{
  "dataset": "photos with spoken descriptions (Open Images, Localized Narratives)",
  "train_examples": 101725,
  "encoder_activation": "leaky_relu",
  "text_encoder_causal": false,
  "text_encoder_fused_qkv": false,
  "text_encoder_inner_norm": false,
  "text_encoder_positions": "learned",
  "init": "xavier_uniform",
  "epochs": 9.3,
  "decay_fraction": 0.2,
  "weight_decay": 0.2
}
Rows from block 9 of the image encoder of a small contrastive image-text model, named by matrix and row number. Each number is 128 + 32 x the weight over its row's rms, rounded and kept within 0 to 255. All counts start at 0. Numbers have three digits each.
Before each channel's rows are labels from the 100 images, of 14976, where the channel reaches its highest value: "peak at" is the part of the image that holds the peak. Only what is clearly more common there than usual is listed. The data: photos with spoken descriptions (Open Images, Localized Narratives). In brackets: how many of the 100.
# r30: branch 2 reduce pointwise conv (encoder.blocks.9.r3.0.weight, 96x384x1x1), inputs 288-383

peak at: centre (46)
r30.82:142123136144136069103107144111110121131132126132132125103127146099157114101135147095122162101075133088126112151147114127113101116111158149150137066129100132121120058084162174206080178121117113134116132105085169095144110084125106122091114088016172141080121070095091135048114155171100147084

peak at: top right (52); top left (35)
r30.17:122140153167201097116184162163157138101162108136116164136156185123142144089204117090147105132104125095100115110143218148144134081123138093111109129053116138089100151129131127129142091131149119099146127088164101062113119152146147128115092030102174096088133122102158130091088126132121060126

peak at: middle right (37)
r30.4:145120163112133145145149095101139095107166125068122112143182111113069160126138116132150125140114122199162150147092134152124119108106144114101208106144089118170121178150113156174124182127076118123120080149153108103071178163201110127104115124135194107105117153096100147125094149069089087084

peak at: centre (43)
r30.53:117159122107132098147115115098107144143112127108084125071127152165113149094167092109123152151096169134096131131112137101149079125154132169124146136161184109170162128172099130130090087188133103073041126140137112121116088150132141155142081176116118114121094102055140133088098146080126193090

peak at: bottom right (35); middle right (28)
r30.25:117094130142119129129151147159144125077212143148103122125115145125126123081151112135151090131153077131166098113104173136075144083128091156119088095138134115163111067126124102147141144030122115138177131111116089102164147105144149105119119096091127111109151140055157070059139127155095088098

peak at: centre (55)
r30.87:138128112167162106159135182108142145096133107185090101135146105080211129108138132068138198135115187159137134124152120129096117128144142175132144154142138113129149158085091107156106155129174152181119094159097168166144119111126065108080127153113110154172112117133121155145193135107105124162

peak at: bottom right (44); bottom left (34)
r30.68:124110136153087118135151200126174132137117163086128156116149082149120179123135104106133197140180103122131136120135122120107176098149144135184129135066153179179151149106086138153124091105129076161155138125103135226107110133125084157101123116136139189172132132068087126108133112130189114146

peak at: middle right (37); top right (37)
r30.24:116113096125143123098148102143172115141116093154126154153122146121049135173167105178144076099157138126103122121089141142216139119129116120067116128110122119173102171130088074169150130125118120172108129113075105223152157106100161126148124144045122117110205166090183118106163146175134129133

peak at: top left (35)
r30.66:161120106116149129143200145153141119156162174103158172149154110146108117182127137137119094098121110124159098084142141151102129098156150147086122077074101168098182167147074138125115248111110084118067111204090255123142159116115053157107121146078180149089138128139177173142111132114111094123

peak at: top right (40); top left (39)
r30.42:127123147107103192149148144148200164147069169169068158106125109137122118120117178140172118138109129132145116113120094144175120116153097124119108107125115182168103110114124149161124123101063093121128107199056170176189159141084103179138144105126180200077087160116177149150153124062089060101

peak at: top right (54); middle right (26)
r30.49:149157131117140076100120123154209085098152123097095097148138118098059132114162112211116127100174091078156102124076126125090138124157173142111182167147117156191098142136105133155163101098055103142111098130107164099148130139096067084132157124089141154122118074121170145140108093174154105141

peak at: middle right (38)
r30.38:126116120124133111144142189140184101145173100140112120094107132114150104119148106121187154131098095109102143151157161151108143094126114154143142097180125148106126099157125161123174118106168074075116098103128112150165156109107066160147153060117116145097177119113068112089120135230125105173

peak at: top left (67)
r30.46:072125159133120119175099134183091128100162142145146175137113184104144147101125147119121130125193187100158159124136182127099106173198101110123134091144114155160112108142141118127128131106164177116126139147137182151137101141150153129167099100111091170082088116125147199085117146091115190145

peak at: top left (44)
r30.83:054136158140119163119181153136115102115093147126127143141112065083095150124168169188106133081194140097114143046081143136175096194175117119117078106156047134156103107053039137098198126122117155117119172126147146174137097134108092128137112136080175155098114114130146131180090152223139195080

peak at: top left (37)
r30.23:115110136111134101115129133113156125112136100138095145104122092100172161112083123125122106170143133143153157134141147144138129129102133121133107101113129127170126167087107167155120134107102135063122103124175097112158087144113109088081104058119126105092147087079098127092107161166128104136

peak at: top right (58); top left (33)
r30.16:118095116123144101093200124152110150070112151117086138155111066114113111047110135155140091130127129098141151065095119132130129123130186123178123099068120124156096144127124122098134138154141101115160130122254081168087097114134076156041115145110173135108085108173131101086091169146134115102

peak at: top left (91)
r30.50:092165103135115082135128148082102148131156102167125169086139135111143096097071172115138109131177212147170153125103127114110097129239101131148140100158095119131082094090058167122130113121145100100103068101152115138180139160125104040116152163085120138136134119124104135114150134113141125114

peak at: centre (28)
r30.62:126158120153138094135151115105184092153146136085091115112151150115116120141122112105156131098141162100121111097150104136114124171136140139135130082150099089146149128084093206129133160126172089139076072146158084090200120100122142127092117149198143034063143160119128150064155181211110077134

peak at: middle right (33)
r30.8:108133138101133155122150192138102145115176110167175121174158160104102099166099143081124169142111145117209148115177165155126113149107096129116099112174149143172125144108080070106089127067141090090085141161117127133105124167101095157110065075063058105109159110149107100132070145122165128123

peak at: top left (39); top right (36)
r30.88:134167107170176094098134132078141124069171129126032117116162106124147154115167089154118135133169143140126134091113155104108072141120130102061118104146108137081096140132122156153189069106134076082129141134139166106131123088200117138137092076131160151098075132154048109062163133084146135130

peak at: top right (66)
r30.47:164180103098125103167085093151129181114129126116074127154135104173087141102209156099149072134161150119141110106075152147117154169149172129131132124129121120166129083121113114130116124092149110132164121169093132069152156140135119131155135060155124141115115163166084061172201139127129080197