From a checkpoint of a small contrastive image-text model.
Model: 14.8M parameters, 64-pixel images, encoder arch inception, encoder norm batchnorm, encoder activation leaky_relu, encoder depths [2, 5, 5], encoder widths [96, 192, 384], text encoder width 320, text encoder layers 12, text encoder norm layernorm, text encoder activation gelu.
Training: muon at rate 0.0031, 7400 steps.
Data: trained on photos with spoken descriptions (Open Images, Localized Narratives), 101725 training examples, 9.3 epochs.
Rows from block 9 of the image encoder of a small contrastive image-text model, named by matrix and row number. Each number is 128 + 24 x the weight over its row's rms, rounded and kept within 0 to 255. All counts start at 0. Numbers have three digits each.
Before each channel's rows are labels from the 100 images, of 14976, where the channel reaches its highest value: "strongest on" is what is common among them; "colour at peak" is the nearest of a few named colours to the mean colour under the peak. Only what is clearly more common there than usual is listed. The data: photos with spoken descriptions (Open Images, Localized Narratives).
# r30: branch 2 reduce pointwise conv (encoder.blocks.9.r3.0.weight, 96x384x1x1), inputs 288-383

strongest on: text has "trees"; text has "grass"; text has "plants"
colour at peak: grey
r30.74:099114162179105123123111109102112142121135156154083133119137136159121148122144107115147142179110119144130139143144128114117116113094140124107132119182212130109144117138136120116162096089127126128140162161151099169142096133125099192128161114137132105147163107130146156108072112107129136143

strongest on: text has "standing"; text has "wearing"
colour at peak: black
r30.43:115093163104117139101123117147147141131129153128148127125126131125102143107131172121149129140110124123146121156149153150095164098072132154128160129095125114163163145132181112160116103100116096145178133149153089134106133160159117115117144161176130079110134139079108133156143129136133120124

strongest on: text has "trees"; text has "grass"; text has "ground"
colour at peak: grey
r30.75:133107136121121094131131141121130099085131135166117146142146148133093109127120122142108142146132144142122155102152114157092173120119114142163126095162126147123133142110139092102117101164067140107110178128151146133120118157072109136086104108111161141069107132137141122146130125117150134081

strongest on: text has "standing"; text has "holding"; text has "wearing"; text has "grass"
colour at peak: black
r30.7:107113144112102122104137123111161161099164144122129156137127124124136151125079177119134130140128108140130150140150093160139172123116130144136134121147118125135111099103186123136110154138164091107128118104087126110154117149103190114117101173149129130151133142163165145075101143159092125146

strongest on: text has "wearing"; text has "black"; text has "woman"; text has "smiling"
colour at peak: pink
r30.39:143148126136116141129125138107122113115118118116130116122128090136052114192118149132106105116124141085135129123122102152162122160171137096118129159117131121148138150125150123141146193105097117162173134143108130171115108093160092123103126088104097119166146115131126090127114128117119080203

strongest on: text has "trees"; text has "sky"; text has "road"; text has "buildings"
colour at peak: grey
r30.30:153145132119110096135134117113122137129153146101110150113137138141163144116098144118119133127109137151148148143144122116103141097139148130203164125161148128137175106139069109133135122170154072110097134150122102147113118195088101161129117134094106147091148102094125120144115094118151144139

strongest on: text has "trees"; text has "sky"; text has "road"; text has "buildings"
colour at peak: grey
r30.91:149130126173164102102106139123102104091125137133119137123117120170115118110167134118117107166127147150152137137164113148124128140142123146127113128186157145138148143116141115139149116159093136158160165104157177124142090128095098187115125068128141100152147146121134191131161130140133102187