Rows from block 4 of the image encoder of a small contrastive image-text model, named by matrix and row number. Each number is 500 + 50 x the weight over its row's rms, rounded and kept within 0 to 999. All counts start at 0. Numbers have three digits each.
After each channel's rows are labels from the 100 images, of 14976, where the channel reaches its highest value: "top examples" is what is common among them. Only what is clearly more common there than usual is listed. The data: photos with spoken descriptions (Open Images, Localized Narratives).
# r30: branch 2 reduce pointwise conv (encoder.blocks.4.r3.0.weight, 48x192x1x1), inputs 96-191

r30.46:473506513509574594466562524482472504502500510551574479526543400459575478504519580490493523494447475535533489478511499466476552451480545481456503488545525564488486483481457460529508452490518472488541537511484480499511664530400501522527518563553300593459595417537455529478525521548511570449
top examples: text has "man"; text has "sitting"; text has "wearing"

r30.30:561488394522491462522508458533533446474529506482564500491480585500482502429495466546537515473422534457575558491439472452461543468515613555622507406678559515445496444538468493496506473482428444528458510551533484555484449488478460495548582543477522633458559508512544462567487510573505454532
top examples: text has "standing"; text has "wall"; text has "sitting"; text has "holding"

r30.17:412466428473507494466430514529497469464519494700567486474674511490599492483473501546426471503549559501455584478433495522475452465442543474453536466495492431480475436443476429472492454517476490449485484490529467454480577486497411513464453495416544545526501521451505479533455491449546439428
top examples: text has "standing"; text has "holding"; text has "man"; text has "two"

r30.43:481484548466493583452525492527457408476489516571485524555440491497433527482519437440536383533471470428506486446487473487542518493537427507531481505474504461462438557436431481426483530570487469508481503515449518418499467486496481532446492425483523584467500549465467509510422578413523630476
top examples: text has "man"; text has "wearing"

r30.24:506522483495444552504548471524485382461513466582508563488437437487478461423484458470530392523469466453440517462534400562522581492520577495471444462532538539470512498505556478509571463451523488474498453479431518491469516430501527506504501522441508477454518596413503493501412567481572556451
top examples: text has "wearing"; text has "holding"; text has "man"; text has "smiling"

r30.15:553524424597502504526503526540439460533587447557545548428465560436507464497465557540463566492471456518585459509541465498514374528514610570512505483493544421582526476542500583459567447487473461481503452543497527432496460440568481607539510411496536456474448526552512518503451444468505420436
top examples: text has "standing"; text has "wall"; text has "sitting"; text has "holding"

r30.16:646521451543404481553524429556540451528535537430489536497494479523463467473466503446496508447437426513527463478518525406513410486564490494558510421524548445508497514417512472460468475454511501511498457538493448423506444504415540495483461514386488532487577490512512443467477540493458509518
top examples: text has "wall"; text has "sitting"; text has "holding"; text has "two"

r30.0:593479464551487467510566492528494480521534458586468564468486522435486467508505550478554574504523451488581491522519513495469424511419592442609461447492557512464466528474488459560472428525501632511514547510456522469435442570495494595445482517525583443449553444476488541538418495550528604529
top examples: text has "holding"; text has "man"; text has "two"

r30.22:491502462488486546484610532501435421479427536504520502594538481536505472456404488464487479456558531511591529496478545446557608496500578465533564465523541552499523576450479413448559565454505543528434507520452508538500561495595434495474448485510522496560542490527465607535493405495490570489
top examples: text has "holding"; text has "man"

r30.42:464566407447460410507538527410458541459523505536463499533437577508512462555556568454531449441425452532436495472504452549436441497519529453480428429575502504422499465533508546461484502561546468587525436434491447506480472493485529487471413500499570451479426466462484460518492471436487484444
top examples: text has "wall"; text has "holding"; text has "man"

r30.45:507511517580461433494484539538469520554516480470469493491510608489480512475437568646501564444444484564494465524561480541456515528493498503539516524566531485613460473494446490436516508583447445484563419437556381456554453494527533512458516490446464512500438492480451475532505464451435519527
top examples: text has "wall"; text has "holding"; text has "sitting"

r30.8:696447432512502499437492505452470497547584480531497531466512676423450459500550463477550504470532508447481493460498469518486484518471496560485536513495515506473480555475487474508461504621520558556519460486562496412519420511511503570472496366467533533437452547458498428428424460421493444436
top examples: text has "wall"; text has "wearing"; text has "two"; text has "woman"

r30.47:455513485537607596560502520543453482474609492529539524500480479562570487501514491452485550492596501508549506559504506516564431633538512512523514457454462441509612492554522605478481508464513509510486530448470519474471592444483399568428474418577398492526534567432470486474506497445478488408
top examples: text has "grass"

r30.28:631423438488548427490521531421553453486506659442527546510556557617547494495479496568473476529510444440515487500516490432450478491493570457550476452524541480510471410569495612463449557512486426435533477433489498410463477442511434500464492450498476499494427542421501531517557594489554464486
top examples: text has "wall"; text has "sitting"; text has "two"; text has "table"

r30.11:541474552469571448543605486556535563456426514448634525593539546497498491556528488503499501457604541508580529496454505551554498481500512491575499488503516530492513511563453481509526519456469566488470521538466525516537471516569490459481581478463526406512498504530453416452505411468430561476
top examples: text has "standing"; text has "people"; text has "holding"; text has "sitting"

r30.9:492616477511510486455592597459483580544692498571486459437477462467530435510477401517489508484453516527516432533588480521529495488488501423434478467529476462482525506451455502429565524580510524522490465544428555437460563446477458497465503472429502478480479526514474475519483484394504454466
top examples: text has "wearing"; text has "holding"; text has "two"; text has "man"

r30.33:506572515536567432517555490471426511567625461525533457457436461427483661526482484579493496500505503501425522460505524529512509535514500509606443465583543520521459423465521463501529438468465452450628455467474511528495541527471460538462496479436459497464436609480425488540429498435489439449
top examples: text has "wall"; text has "holding"